Weights of a small image classifier.
Data: trained on photos of arthropod specimens (BIOSCAN-5M), 48750 training examples.
Rows from block 3 of a small image classifier, named by matrix and row number. Rows with one number within an expert belong to one neuron, the router's apart. Each number is 128 + 32 x the weight over its row's rms, rounded and kept within 0 to 255. All counts start at 0. Numbers have three digits each. After the name is the row's rms in percent of the matrix's.
Before each expert's rows are labels from the 100 images, of 14848, where the router gives the expert most weight on average: "responds to" is what is common among them; "peak at" is the part of the image that holds the peak. Only what is clearly more common there than usual is listed. The data: photos of arthropod specimens (BIOSCAN-5M). In brackets: how many of the 100.
# router: router (model.blocks.3.mlp.router.weight, 32x320, trained with AdamW), inputs 128-191
# gate: expert gate (model.blocks.3.mlp.gate, 32x160x320), inputs 128-191
# up: expert up (model.blocks.3.mlp.up, 32x160x320), inputs 128-191
# down: expert down (model.blocks.3.mlp.down, 32x320x160, transposed), outputs 128-191

# expert 11
responds to: order Coleoptera (44); family Milichiidae (33)
peak at: centre (37)
router.11 103:159127125085139085105149111150141078112117143120164131163105088114105117121113116148169137079152195147104184179131148143112115117068120139185084105183101119106157109091097111180136154131156129
gate.0 099:126222105128097173145123124146151085142068136116176137152121112086086165119082119156129128162128163149103183150117139122167127166095087147083066138055128149112123127114153109148126141178168163
up.0 104:128171104107115153112159073135126028146105130078174120185115124103104124072121097146138127137114172133111141110107122103170087166059077128103079108061162117150094173105181088189129125145156171
down.0 099:061142189092157121124126108065162144109146180064183129095086129081167079099161097127115125175184115119111159112135165121098107115125126133155104097179151114077183132113181095169112127167137145
gate.1 095:156097151143102107091169129155095136116108089122105074151054173159154167161075149113109092121166112106118081102123127157075169099195204079163139102117126111080179116193161156163153133134121173
up.1 102:104151114164120114111063106138157160170129067136076189093156111145113122093131161108116039165157118154146147120133082039105133171106084142080107177140187125156126180089108095118086173133088081
down.1 100:194155135141137138087122139115132117159103138152163101097154076103154135163131108150123208161131135067136113078124122161154135152156173097121156081097138072134177064154134144169137124174149155
gate.2 098:155156128110121160098162151143054145129199127000162113094144159167158119102152120061115118128149136119109134158121153130159147153105132113114154109144111062095108104102094113106144134097152132
up.2 102:124117108157111041117109120130231127112070150239088170135108099070113137146131161169171120173145105128165118064147112162095074127147108119138080147080137162121092099151144150126073102133126147
down.2 094:097096134140096076150155104081113153164136202080133176092139125100102115109145105125127137122120139108106085097081123177147154105087110161116159153173123142063065143135059162170121105111088141
gate.3 097:131195103139098136088117157105166168151094134134128066159152112131107154182116139160070055109139056110090111160130144170134098089124103176181157150164134120140160152150116065180081108096042135
up.3 095:125075134135152118157116125130097119076160136090097172046113188115158137068171144113160209104122156121166129112190097066150091128115124132125113110116118152127089146102109177099140156140175150
down.3 101:102114092052117154101119137092075122146078177105173163118117155098158067104126175181171113143176125072145159078086146098132100144152155119145165109146181115158177157153125100156093090141143147
gate.4 092:117125125105143177165144156108102124147139120151130083156159180122128136099103122100094150160134129121143095074105119170144169100135122098125128134124092114124133093143154183124151141102147093
up.4 097:105129102075146157105130165135128152166101097181112063148198137119113098140141132134081146155103137117158127108154137181101120103124104130135138157130098134093148105117170182139120118119108137
down.4 097:193142115132113160131123112095105155144131152107137125057130119153110119119054124173140132104115105137112150138106168094140153158078099141191090124124135128147054208077134177120158122143116157
gate.5 105:138177176121177152146157106068048136154110138066064096202191145074074151130088136084076080186173155069122117155146131137084138086150133150150127133158083082146111111106153094147115133129178104
up.5 099:115156138140184128166134099113110151169144176137105064166160128108079074129118140100094144182163127150116187148121137145150160072154068106088177148128131106119168119099187109214087165126165127
down.5 101:117105190132111135114095066165188123187129160155198098138167113140157143088125123098080165088127146143085184112173151121133153129116076118114122136055101143120140146107151168111147158181125116
gate.6 115:155073129115130116106137081074133138151102171135112169059123125148094133113139145108120107115088129183118116180162112109112122160160115131124163174134158159055173123197136124190111142116101120
up.6 114:147080124100138100098131067089151142149121191124110170065132139145072124110141148094137110124089119179130111195145125115103121162157121142115141189118153144057167131174131119203118150117080123
down.6 111:096168162116145081123104042084115155083105170116131138131096104113133100138157144127110109173164142136139149131131122055123092091127124139120107115153142086114121190117176179141063126149152107
gate.7 104:079150124142077155205158123110139128140086123052093111176155124065118103142109155129086159149120152119161140086191163067123094133100123126114109168135161159085183152091127124121126107181168072
up.7 098:150148134096180081085128125128195176113151148156129114107180173200118165137164088122176129173164104131094111175039128175076135096204168136124148119067109150169086130134108138070132175128085207
down.7 109:195132179141088074091115128162114056104109063147135082148146134131123145162147122150105085105121118141122119043066133166109107091043119069158090110120132158159114109111122115148231134087133083
gate.8 095:171119175124209100107100143117142150130224104140133147116190110173091134125155101157157112082147082141171132105109117155153123084147069204096140157133121124167146144182145137110159126110160169
up.8 099:078136084149041205073166082144095107079047195119135078131095149075163137144116159114118137129117164134076116165125165068130128173130165066118114098154167134103101106113082132156138112115078123
down.8 094:134152124088153103177090129193122143169097195114081156121137136119195114091142186100132070178123139133149137079093121112105146120200097064101101101113190127045115166100116151145146176131134126
gate.9 102:110133124124118108078143137107073144113126139119092091115151149139115103174121150167163172115101081121120096174164181132121152098093157128145206147160126176196132070139096165115116089111166175
up.9 102:091081133132163155117177101112141179101147133087065096160128072127091114127131164066114171157147083109103066116120158112136120070081105126143147138158140103153094134158106142078080090128078132
down.9 094:142175183124082140112134148092105149142085165106126118107144169120166121086091128111136094198167169156084192104209115108107214120147158099115109090134112136170101078109127104144108127149128157
gate.10 107:136127128101098122110112188086090124114124117144135147137123150147127077143106185173128055101125155128125120146171115095133118133089156150128139172128111148173092104043157128145156122161136190
up.10 106:119153112141078121153147173082151130109139126182110140121103126136144091170104179165134063116127185154161156170157082121119086109106140201128147136109129175174126125083124107117165119119153176
down.10 103:060116145106213128107111091187149083178151121152104136095122055124065107156129120164130126107120090158132161140127076100117107157119132181097171149096127120179171089122083136109125110157092122
gate.11 095:127197159068144126183129084148115083127125113144143166129059169135115123115173134145166097135147112133152138113156111083136115133107131150187160078136075132163169094117170109113138158096102093
up.11 101:151096134144153151154156082120118198127166170105113083109157134097122103090084131131100118097163125067101124134081099167092191103205179096176100164132144092085122133136106138163145087175140149
down.11 100:139158119154148100161135073131137144155134087130110088176109114169097080126127110106123144150109158129122135112172064162109107165167117103134127200097128221143134183149134174138112162121077133
gate.12 101:157136116129105161112105126089150092113154176091127128173160093134150152163217127140101032131085164130165107123063147176108175169185164152145140151156110081139157152179153113146097162153180167
up.12 095:104084123072102143137117117150112143129101100142165139073108185168110129090065121062136200129137098151107160124201114081118025160044111090088092104075158149073073084111141138111081082096099125
down.12 106:166113200149091106156117135114121145136154172156121085092147137100162166190108127150065057125157118124159128067142163171100114167196128127102159116133075120178119041097142109107114140197129173
gate.13 106:142104091151176194120108098118079098109100128121136088083101127150083145111105216089079165141114106102151171115149145135156139145113150169119119122047135098123110207116106090169170172121153116
up.13 108:108175137160115092146118171134170159171197174105115160156110160102199104136116072143194126102157116122132085149118112127067124094127116098120107192161077168121142079126141166076114117132116141
down.13 105:117132066143156148125159062146118091107086161121140104094141128098104185151171169109081134131152201076173121146126121171141123127091159184154109110128136121171127159114097150140155194099180150
gate.14 107:186165121103152160156186139143141138131141140182145106126145139111173183108092122144156087087107131126214111117117191156058178127144122149124170108124120082138136084126106154130072093089129110
up.14 113:127145105148163113113090129187142100153104134078138131086164130162131079107074140110080173159131143143112129148089134091140119146147113082128079127171128156141119155079145121148155125136120141
down.14 105:129085125159134088140135125095143186074136152173115129160159081090114150153138080122035117110169095108096127058154108081091151137101143159125114093054121174085108143130168119095156116173117137

# expert 6
responds to: order Hemiptera (56)
peak at: top left (35)
router.6 108:119139180153190145119135106096123134097118080100103115160120186159114124133086094077093099130126077115145123113125106081071118140156144081104192084098137178092128129127152109138076099165085162
gate.0 015:156112137189152166185132150133155128114149068109136154108201121118120150157128078094067159151118166114168151110084135106121061124109086133089153128194116138083093193088141101123120135194129131
up.0 015:144159122163143173182080141139106193160131061115121148119181148093088117106103143148106133112163122175129102097065118152125089143135128128121147124120178076070180197117121094122101074143089185
down.0 015:086156118101124115169102174117108098139148119140105153138122078104143111139113158129102118142114150104144161103151134134150173154066159188139073171110113113112126162094092108160109123130123176
gate.1 125:125145119142169157159091182133086096059119116127112142143095084106070157052100114121118131175147144059132129143221091127124128179152103112104143131089119109162147161188169165099152075149200120
up.1 122:140134118131205128173134155137112104075132137119127140141084100121076147073137106118122066150155126061146117128221094134110147155150114104113159156099138110170135180163184199077153102105214104
down.1 123:129145101079135110160088185174152140134161084098088174127159136184153171105021108153143083096126069169174119146139090130082095053100143152100131126144120134154159117099146144132083108089170078
gate.2 109:123176143111120125164046171144164069127059161145134084087135109102107115106130150092110111129090086136048098157090118144119136120130141044101155155130110174161077140105175114131122162185122143
up.2 109:107110086158123087115154071111134155157178076079121156155120098169086163115133072171126138161164160129144155116159144101150139129168133137152137135122149101101186133155089153168136118121119096
down.2 115:166123126084102112133119122110159092156160169134166106073132114068110145141175126094159176111154132154094093167136123095114107147146095136141146215076121136148109080126146126122136128119163034
gate.3 103:154165117138150113115195144115100150087141095089107086114088156114115091159122157100171114141122108112097108215156095082053118189178076171097098119130080148145204140135152055067060081167163123
up.3 104:096109121104140125163035142089173134174142150162118109143196129134128170123123129159055132079106137177132138063085160185182102058081134122119157126138173105175086093141140187164159178078102117
down.3 109:084121120134143149113124118129131166175142064096138190055152145149107164171157154084154115150144156100136079123119157138156141119148084115124189132126136122100139158107090116087151138155081184
gate.4 112:116126065112152139155118088102104163126049152120116090107175141176104126117080112123167107174138144146145132132124137106146144136135051184127096156041120152124131106133161096088099150160183078
up.4 116:097120066111157151119122102094148155170057164133129105112187114192155115104106088126144128193092131155160119128120119104149151139111091153151116153060133162140113120098160092114111128147157050
down.4 112:141205110147094155147148075116095158135116136110086175119154085160104082128147143149063066113193175129175127122108120125055170095142159129139130206126132103086150125191153116129125151131128151
gate.5 112:129139116121153162191140136129125176132150108134123134157121068144082128166144054112098076154162166133104135166154129154232203142109094140128098148115083121114115124123157139091139105150159052
up.5 120:076143161081151137123115112154139097112123092119072173108137091139140133172113164120119148206114135127114160097155060175121075168074138104144156087093072118108134152194133142074115062125139142
down.5 120:121067114177138153110160105149172134142150138115113179061179102173189139165182089080158164108088146148091090137130109116103142141174147109140127114079179127168133125109103142121122127112225117
gate.6 108:163090113128137135064075183111159099127100105144088091102165189087149056113091172109138125120110130138151110147119094116139125130108181100090126144168164162141076101128150156156120076142117125
up.6 105:146080114169175125105112192141181098128099091125096092118156198121157046080084164089156128131110113108168113124116130125123125124109209096095113115170174189178076104114145156129126078144129103
down.6 111:084111114111109129106108094104187135120071111124137115140123139134181181089072173183120124110105144078182100089139142072143098158107100159121120095115094143094118167145139089106165096113140119
gate.7 112:094126130090130091120091130122077074143183154173128164131116087186155120050140104132140154143078128172130111149108160129067157130137148123139098068175079156119149142147126183157155180100116151
up.7 113:113115174192139116122099170186138103103134101067073143133137160106093095162119136105114151156124143148136167180092127172136148076096131118143119136198121129145137110099100153156136123165158055
down.7 106:148106092127224112087091073136125070153131072157161110172098123099106130110050196095154101107113144123188070136122074117140150152080136071120107161136111131131103119095133134164040155112115108
gate.8 102:149122122198109115122112125177117120105142072126126081143146114159134146099147060146116110122106104149226103104147123084131139156087162126101094150153132109114101156142106077069088164170114168
up.8 106:118136100161126105100106082184120075107117094087159111143090141200120127185118094126139064088113120146127081079114119091094142151095082110141134138126128128085147149127065075026062175134086132
down.8 098:074125118158119123088133133130137166148168128117131135096140183075128128139146151117127123114108081133167159153142121135148136130092176102126127173143195127087069124133075212126134095124141134
gate.9 103:104113094114120154094179118113166154112147104139122141128109149115162153120123109158097146112115083154088080145179125087091084123121171124201123107136125191151106175145150146101123083103126105
up.9 108:111143087120131165112187151140151150129144056138155146124123121099189154114103078151087144106110096197051134137169094118103113110109162141185112109138099162141059137172127140114116085095117113
down.9 107:158125110115127113128098164175101107074178136158068135139105119100080163174115128164143120152086121110118137082105095110177145067092093152177095080088135094117148066092153082146150134086112055
gate.10 108:130120138168134100118104104148146135164128079093100135095158115155145149067128082109136175167085090150140130117083157115142108172135088102235140149144145215139108134144083134141119066093105143
up.10 113:095120118188089102137123106131155129107166111092096192149140114163094152057123080084139221154054086136136103140108120129124096208097145132177129094182141185175133086145132166117137065075125124
down.10 106:140121159210169074121136146103127157100151135144157150172128149097152109138124098149080135094130153172105113122100115104094137110111112164121114113144084128139189109047043102110143206155176193
gate.11 111:112100131146168096163150101141087199194111096089181142127110154168166130108144162137101067074148119131118134132083095112103118114138120144168095104202139107186172114114089114126140135074111148
up.11 111:121130135123132140077130155106137106084091200135146155142159095079146138103161127146186164206104157131132138088169118154154122139091153156096094135078123140118139122097179163165103135143149087
down.11 112:084143093092133135109075117087175126169151095066108155143099124044168095099182173130143173177135164126133148078137155106147163124089114135124101144130153142129128110128148137082142178110180136
gate.12 097:142082102136160166179070084138133159138154099086162097158148183168124104139123143111111128128078087103100095113073093106114149117068127055151158116090106130094073155141130111139161121145120107
up.12 089:175138145116136123168124110091136148127136116124134116160150209120173144110125215095161100082164081087098119140048083171162132133138114107154090080204117072170104135159166123189116028163104100
down.12 096:096085118093142193134152042136067168126140145098141170149115111119103146161154172148101126101131120146130119132093119115125163118110171063061144131136116113113158099125138168137147142140097057
gate.13 049:126135148183132117136124127111103114128128116158160142094160122171154134155083123094163138141084185146132129120098083169139127139119125158124125104151096045109189123142169176145086101082176196
up.13 043:219081129085108125135207119143165065109140144092126132122151130081124137085078165150143127152177113127110135155119086132131174092085128093074071106127165110107090088125114129172073106155174151
down.13 045:124126165125126098105174125127123178097161143206109175097079110153100108119119107130155151120162135105090160085186102115217129130163117143063093152200149133199083124065119077173150116139135113
gate.14 064:142144120140137164087119109193135143136173150164158093109130156088147133163137102175107104150108167166136138068080161158156193076073145152147145131104178157126138148081144076134120156111112161
up.14 062:122103110125139092156116143047109097159068133106091134131138155111138136111090155099168179129150048085105104148110145093142125184164128130130097119164115106111115123137157128108144111081162126
down.14 069:062099095118123165135075155107097121152140107096168157148139167121116108140110081111135155147150079137170125156128138139094090133088163066183121189133119105081086131111120180158132112078061154

# expert 10
responds to: order Hymenoptera (53)
peak at: bottom left (30); top left (29)
router.10 103:127085115153117125083127158137124155125139130163162158128138093141128086127172145182130072122124145117170117103179071087170128112116129110144093186192142129093156105082108155162171119128113096
gate.0 112:175112159170132133152137125152143119140126194098139157112126117121116159067155127142127026124165097157087104187157112167114053143159153116082129147138107112118106111111110164219145086119129099
up.0 117:147125106196117145151123159171117157154168175148138129107095091076101118050122164098101124105125153165142085219104157177099105136159177100129101149140141143136105113173148124147200063119106072
down.0 117:089076105128150109165172147205144121061140116132140058154086159097145161121079141087157148154165103138067193117096167089095097165142125086080106119192214123067132096149158116188132144166114081
gate.1 045:121100091097118080142090114162126092104126157105076099162157118127142118157081096119136129153174054150099143175119108097139141158107165151100148162106111153147074133105175116122155151155076158
up.1 042:082116123186121132129107150095134173086140073147111121141157080141147102157127135160111107161108120075192191144112124105083137120132104161120145092180188150058181122138092111111108139137158122
down.1 045:188116139133188094161156066104129108135092147089119102203105101121123077117153116146167114103156141099166131106140109117071077126094135119173154098122120146140119173181156104121181117170113094
gate.2 045:107119189166116190088119081133157140198124132179138129135156119145158164102057170117157119138164123119158104114134194106085136174101200133111130102084108114120076162142162152119097110129160132
up.2 040:097140147097127080154178140076096124069052156138178145156096101080136141139134113136061164145099150172114151191144162082103145127146118146157127165139171166179106131107134139109144175142140080
down.2 047:158137087110166114200148083121115112063104061134091135117157101116126144131159159134185122130121119096130098153073143112134182139103093183110152125148111147128046139182146179141119119165100116
gate.3 113:119163116085141174209140109165112212061159092096065125182121158077177136075122081121113145132160082108109161095149154052111127100104110128191104128140147144105102144137084135103116114116112127
up.3 116:087071153155129092049132143088133040196112143169176140078130080172095103208117131114133110119106147131125137127112102156156112145141125152056146100096113072172117128111178109124139149174145128
down.3 116:129137174125056128066113156124156153127137125108144142079126073073182101125134116159159089178093130138121139146131153130180150171137122131076114057134151113149159101145078070123144122156130115
gate.4 095:118165120186136125114102103111171155096091099105159123146134097088126104214117083109130128101160124162088084168107143115137138173117113147082135101101125093166132113149141122128138109156126093
up.4 101:127114110091125159156097116136138123128170130193100152100180156117088106095122073084131115158132169112153097081106125118095114101035106114073108077135072127192130122154162080146139111127143119
down.4 104:080129166122158196129051146142131121189134084086117114102136119111121154098105160126119121111151136124107095186108077157119112134136096148144140144146133106098173150159066120090114091070178111
gate.5 119:133125123101091069081158167150126105095145115083127160158082132135123181171051152079111142120108139132147141149109176113105106128157085127112151138120197175176143140133149105062076182093126135
up.5 119:089164155153204150147086120166117140121145143146096125081139059081120115099184108136097171192143139186106155158072099149143136118106140095112143179161148110116134111141141143138121075096143128
down.5 117:151170162097166136144113173098077174189129209136119084101121142133142135060125078073191153070086133107184143092158130127152116104149108134134174159154171118101093167118096149140172155143158070
gate.6 111:101127143152117121106170113106122143186108158162134098135162137171114104140165102112187111116131141145179120114146118098118136161086111162148059078046148087099154126159049172106107116101153174
up.6 116:163055083114114146183123129071159137070081112145152086156089061178125140085192126133180117102150140133113116123107095103118110124155112125095113126130116139144179103133152149127169133126092190
down.6 112:146086109135130146108158101116075130101109148168111148136085147153171140147127146164165066133061086156174132118166067084113116145146111108094176114195137129128202077105173123101121164098093107
gate.7 113:108116113137124072147118074077152149129155152137169151137141058162148135157152082153186126069126164103192133097196146184151121136123110149114124140121155094061110119158146195154079047143184170
up.7 117:131128148157166109116110104117150119053106114111162183150160091170118135170123097132153136128124143082092103060151132107118164128167123150072153163075140111128107136108109108168128108168046189
down.7 109:098080072144181147178167152134097130129154101166118182136112092142152118093139090174136093115105148062124090136165129131105137151118135125112153089204107051072140107158104137126156124119135140
gate.8 070:078133112120185128184127153111121129124180104104135169132154138159099120122086130116110128094052178143139137140194125098090072088143161137095140135108108105105174119152135088160190083051144101
up.8 076:086082125152185135193106186171125103141154133082181159156093162143112116117152133135111094133153148114144105148223126104081131085147124155105140090140096095055179143059123102151165214073113087
down.8 079:123064175153128134148104127115078190112175160153095095160203043147127100184150065135143119201125087165072141095151162180124159113096241172104148129114166122099120124146118165094072122099095152
gate.9 111:092099102162079118146111127100105154104118115137165138085126114117134128087096101134110141138145110134142088096161130133182195163111137116096118167155081143179157087081104119135131108169074199
up.9 118:176130183136183158176086156092128133127186125097130112133105121119154137148148160119179113073132144114175111154109148156050154154122135185137137085175144134071111158114091175147137121069156078
down.9 101:143143103110135105095101157092134127107204090100105137118149126168179146170181044092082144157120147158090133149118165104123154089162113156127140093194140176094060119115071093105138118114153138
gate.10 113:118122114143173201135158188111074123134134126136053108156151115121147160116134118084099109199109150076130151149129124106087112137146153172117185106148132107116156138112129095147141110199127075
up.10 113:104139094094166146142166153088094111145136127122102096139169094140145117102178128101058133151136168116107136099110103150118090148157094165119177146162188161112099094096199185125105080200160041
down.10 114:145131130094159145166142116130125114110112133084202106143110074135113134104173125128162106100162147134122174107176085142119146139100108104139139133104135064101130111194138158078099072117091172
gate.11 123:107156128093143171127118152123156118133211125128125149107141194153132100115151087154146172172131066058107187188120092103151120140110094112121088121179118122085107113122092120126176103109191055
up.11 124:160108103213080117103141141140101163122083127109087134145094075096117168144134178100141112095133180184142064104138139139108126106148140119141162159128169154208167133127211142154109125114078169
down.11 122:160155157142104116122098115124153105110205124120127148146187117113146079085152092086145146165148100100115086141075145122103112122139163152133112157133103116141110127179141179172066157111074100
gate.12 099:131105149175109126135112121130099189028163180136120097083119094094109126114213146130157201120124115187159129169160151137116094126168130124147112156075113117158163113146111118191104172163108112
up.12 092:116103126145111130150123168138101164074167143105144098080153085087178099125168131134131160139124119171137120165107136156102088126150114124141103176114102128126177118158156073198084133138098137
down.12 105:110139112146124112137109122161135144119124152113102101098120125136145096139132116136149091162117102149190152054171091124165103151131067097066114170090141167158143125132109114145165072070124134
gate.13 111:154111138152107171164074143154144100054136150086120162129116110148117098156113103155130119109131123103160106113114138190139152093105144143097125169109142114118150090225089156154178110104123117
up.13 112:134144103161149101113199083073105162221127145137142059143148155118145162123136220109123128137106132121102128133129167076132111164128133113118101084136128135145105168052142145103101181127096126
down.13 112:155145125140110128085123138192132134141130125099122143102125135143090175175111149104098088166122158125154114142133116123134099185146153115086126110077157106134093126126130164179127181170176195
gate.14 112:137143171106150072154136145093166125145123130034087088122123187104104122130110154156132144135135082157111159148094089089160133085177152130115141145210063185145169140090160124145085115088099087
up.14 114:133088168178102114110124111147145156179081129121085102112143139143155143140196125166157133179109145100124113147124098192193176102150193111137134148122140108185138073169113120115074092146105194
down.14 108:127110112142098098186147125108123138149154141151212110110111126150134159137074098132166077126098158150110165104129107094127163123137073127140149148123152153151182164087101082182163167124117122

# expert 16
responds to: order Hemiptera (38)
peak at: centre (49)
router.16 092:085086198134150168152146156163149108093101072085106128147143111124137106118106101157091151139116133121112091117104145091181111160099163101090091134175108114115144158057135107076104099081099185
gate.0 095:153117082097085106106106116125149115121091148193166174126145101138114175127091106111123088062120129171108149142106089101128102154146163113138144184074107151151116172123156118112141145148149124
up.0 094:106103176154179130163148126116078089113140108143087060123104169091111130154091119133151139160087099097116097159111116169084131137102083127154115066122080091115138168157108118115100121111109111
down.0 097:169111088162098179147120082055057143106140071094115094107157049145095139141179156098153105168079119145094125097130080118173161129117129086125204138150122148117181161128152130115161135161116106
gate.1 060:129125150136090126071179175182085127195136134098120190069092162150139066113117128156125137091146203093126200154176091148107135096134161196095203140121143101122123120159109102163167140096108116
up.1 057:162100121117168108105107096145127108129191116124177096120075159193139124117155134145103076144085144111124112124080078131134119166112115119105158116180073057061074099104137110154110126146067166
down.1 053:121108085138151106076170098130127100154146142148059067145090117168104144112108163087156117113128085089093079142104101133098135156089082117146047127217165148180080132141135091072149094136093158
gate.2 098:128119160137123150084116130151092129116126111113169119178126128119095148106171126125120154124167163187127174105111079137121118109125153130144141112129110148152164150123125134132095128090093156
up.2 102:131130113127142058116134098143149099131142170113124146064139087158180067169091151111146127146097107087155080127120136117114127157093095121143165158152140115112107120133122121135174114144145105
down.2 099:130126199158137105146163101144083178114103106143148112125118123108116119111106122101145133131125104147111076167129159086130124101195079171124116137133149127128141143078146201109152136071185122
gate.3 097:117060125129128138133147124148114117141077081118168104114142136150127110136194217137092163113166132148118069123117058148132181132152078086065118128079080124148150136103141105105101119176121155
up.3 105:159214105152129097123126159102153130082146149122083116150141136105106100166085131110141067096199104083136154119174157069170115132119160166191155159159162128140102143155112157159172146100120092
down.3 099:108107128091086066112146169138166160106100169122088130132129140079112110084159126148087095095172156107135086166121125135179168128175104087083128156181203126090189119113108118180146125123058137
gate.4 088:204102087104150139127087147112133152106147132100120099119084163089174156140151157135196130150187140172113123159162117114130087097167130117166128124136174079068147106126184133139110154108089173
up.4 087:142167028128117202122084156149183191089154160170164080049100121091097105142115131111165149170208170125108118090196187125103065070107116074163109093133110147101147161168111183146108141130128143
down.4 085:075118111123175154121167122147151099110139161202141110135119094109116143145107077112165130141155188135139137155048113099144096170128148096183149160046149152116078121144199141125116141116130079
gate.5 082:106113122132179144148161114102162141102175127205090128143160135157119170118180135156109163127137106135058119149222120108113104131161157117106067099107159151094144100100173119136143115152137068
up.5 082:103172133168135149119141189056123178093099108148152105165112201209135146158155138146163114134132131106153147164172094098143127108140104145126095177128139159155089129143107160088092169108157095
down.5 084:107103138173067099123116093133172122120109179107154120077120168085126151171152105159200126143151152086177120120166057183089166133165081124114088147131106114131130119175128155168119160120158174
gate.6 097:151140159233170088136068129045140131133146136123056088102085136122133151129120146162105195188147158119100112126105132144163134141108117118113173099094125142142138088193044125112170171110142186
up.6 102:139097062052091091181121152134118095144176117136155108126174131121146166119147169138120131173174113187121147045130130083079078155135137098159066140123128117076099147119143096137081094112133082
down.6 094:095112138156130138124122148096155143111181152127155094099127143066111149131137145180131193110108117178101167186115117195072153088134115132104107084138153114112140075153102136174114206168101129
gate.7 096:078117098110113105127175105104159134124166119190134122113144088165092162137177124165150112113144064143121123095147145128123169032157143158133127159104134101088122183130134152128127123157120154
up.7 099:091096094080115166136147122106133100106117126087158115143116096137103218115146129132113132102135099168098155061102140135110170109122088158125133145121120128098131145073133150130125104171144157
down.7 100:129123092114157123153076108111190162130104108162144103131176146103134123124138128114080090107082117107181166143113113063084207147142142102158105094166140081160127071089185060113126178071131122
gate.8 107:168102088086169148126096155146159101115139157170145170101132179113091071128157124114132125118175129144130158120148117076153194143116144093141148139071090111130099029116093146102161099185121157
up.8 110:121128143190106072120146076132137160164194122108141080108133085149147183163112133135122154110091084117090103148116121174088084117115108169115137142212161107096097198120156134144081163096120102
down.8 110:124144156142091156061073164196128134094126112040146078136098076178149169172070114106145061168156194111168127128157117092125143103173094139156156169102120124029176118097070059129114145126192164
gate.9 110:130133152082123123113135163076161143113087091195128158114079143165120079179152110117189097147143170143144112119103094143080100144141126133132136146038120125144102109139135184139091131131210100
up.9 107:161118090120140102161151103124128152120116154079111112124131143085163184083166089131121139104117094146122121115130173097191149148083151171136049096209136145108164130114091077115161102112077125
down.9 113:114125061152161078129170169152116123189122175174126158131091124165211109123126174122183150071130153105125177144125108110158163185096084101147096168151136102118100133121145067111131110150181066
gate.10 107:096140119127116060096133176162109206110159090138106103217128147079157123135142102171115160134106129139171140060129102107135152118135178124127124148186178210127149219097139138113103102180134132
up.10 108:091143119149138071113116163179127174120155080119101096209133140077166114115118111178126146123112124141169137043114093115139169138149201121110140174158195223121176203137133124111093086176134126
down.10 111:131164181136144114128091144156137093115111087107119135117156108215093103051067144140108153128125190084095114138177162096119197131131136127194078138184096127120072110115184116143118127182168154
gate.11 108:134157109119171105180164152111127117149158094152183086135167135089112137167167140130124154134143104140108108132091167124112159098141090112114169112139182119164153105109150119094137108150129091
up.11 106:131137191116082119090068127171122131100101168079111159076093143205135146069133143113095122148111179128158140151141083122169095186112166122166122164119090154155084138118121117196146135102136166
down.11 118:077137118085120133132154138197117132095154103060142155178122133113148127127141137142111108055175180153083089174103081134081192070141139122105106115207145089146159185135135146114104148142115098
gate.12 106:119162104088131111137163123189178158145131118120083182068146115178154160107162118134170104138120139182201121155126120087113079087132117137129064145120137132108101144104091105094127166150055162
up.12 109:136177121137123140136099139125158122134142148077133134104142111134203097025085139103149120055167093129108057184124116132127142087171100113173042179128103121125074145106074154103111173161110131
down.12 109:149168129179114111147092146145138193112142141131116173155134099128121072140131125049089140133088137089144124123165140106089177118123080154095118131093093148137167105181139165165120087127113151
gate.13 111:141190088139147114167092105113158192126077115121124118135126169141121149115096128089162173106090144117127132118155121151096161120172092149160075175161111161127115151101111139142099063113144089
up.13 109:115056160119126127117157177141102089113188148147132120080124108081106119145149124157107119182162109140116161136127149111165073125088174103109180084096136103139145090142134115133169161145124146
down.13 101:131080168161099128080123149138130116082136122124167121060132121140144173148100120169163078166158163151103041181101110080104169177109241076163165127082101090202133146132137095138134151130127078
gate.14 103:107099134138142115129180134140103128136115070108132174150118115145128140115110092113134118096037126145128131148156124182114126199124074113096120168150100166127138120114134111112154125050117140
up.14 100:106076132105136112129159140130148099138131158051161182116118072131097123137152091108122114086054134170079114144152103115097111155111115157119083148124152123164123101080081156093145135070145167
down.14 101:070119175133103161122073083102161139102106140155097146074163081131125116155115097131184138124149115123084094107193110146186140167173135148159152069139118104098137139166128112159033083132141049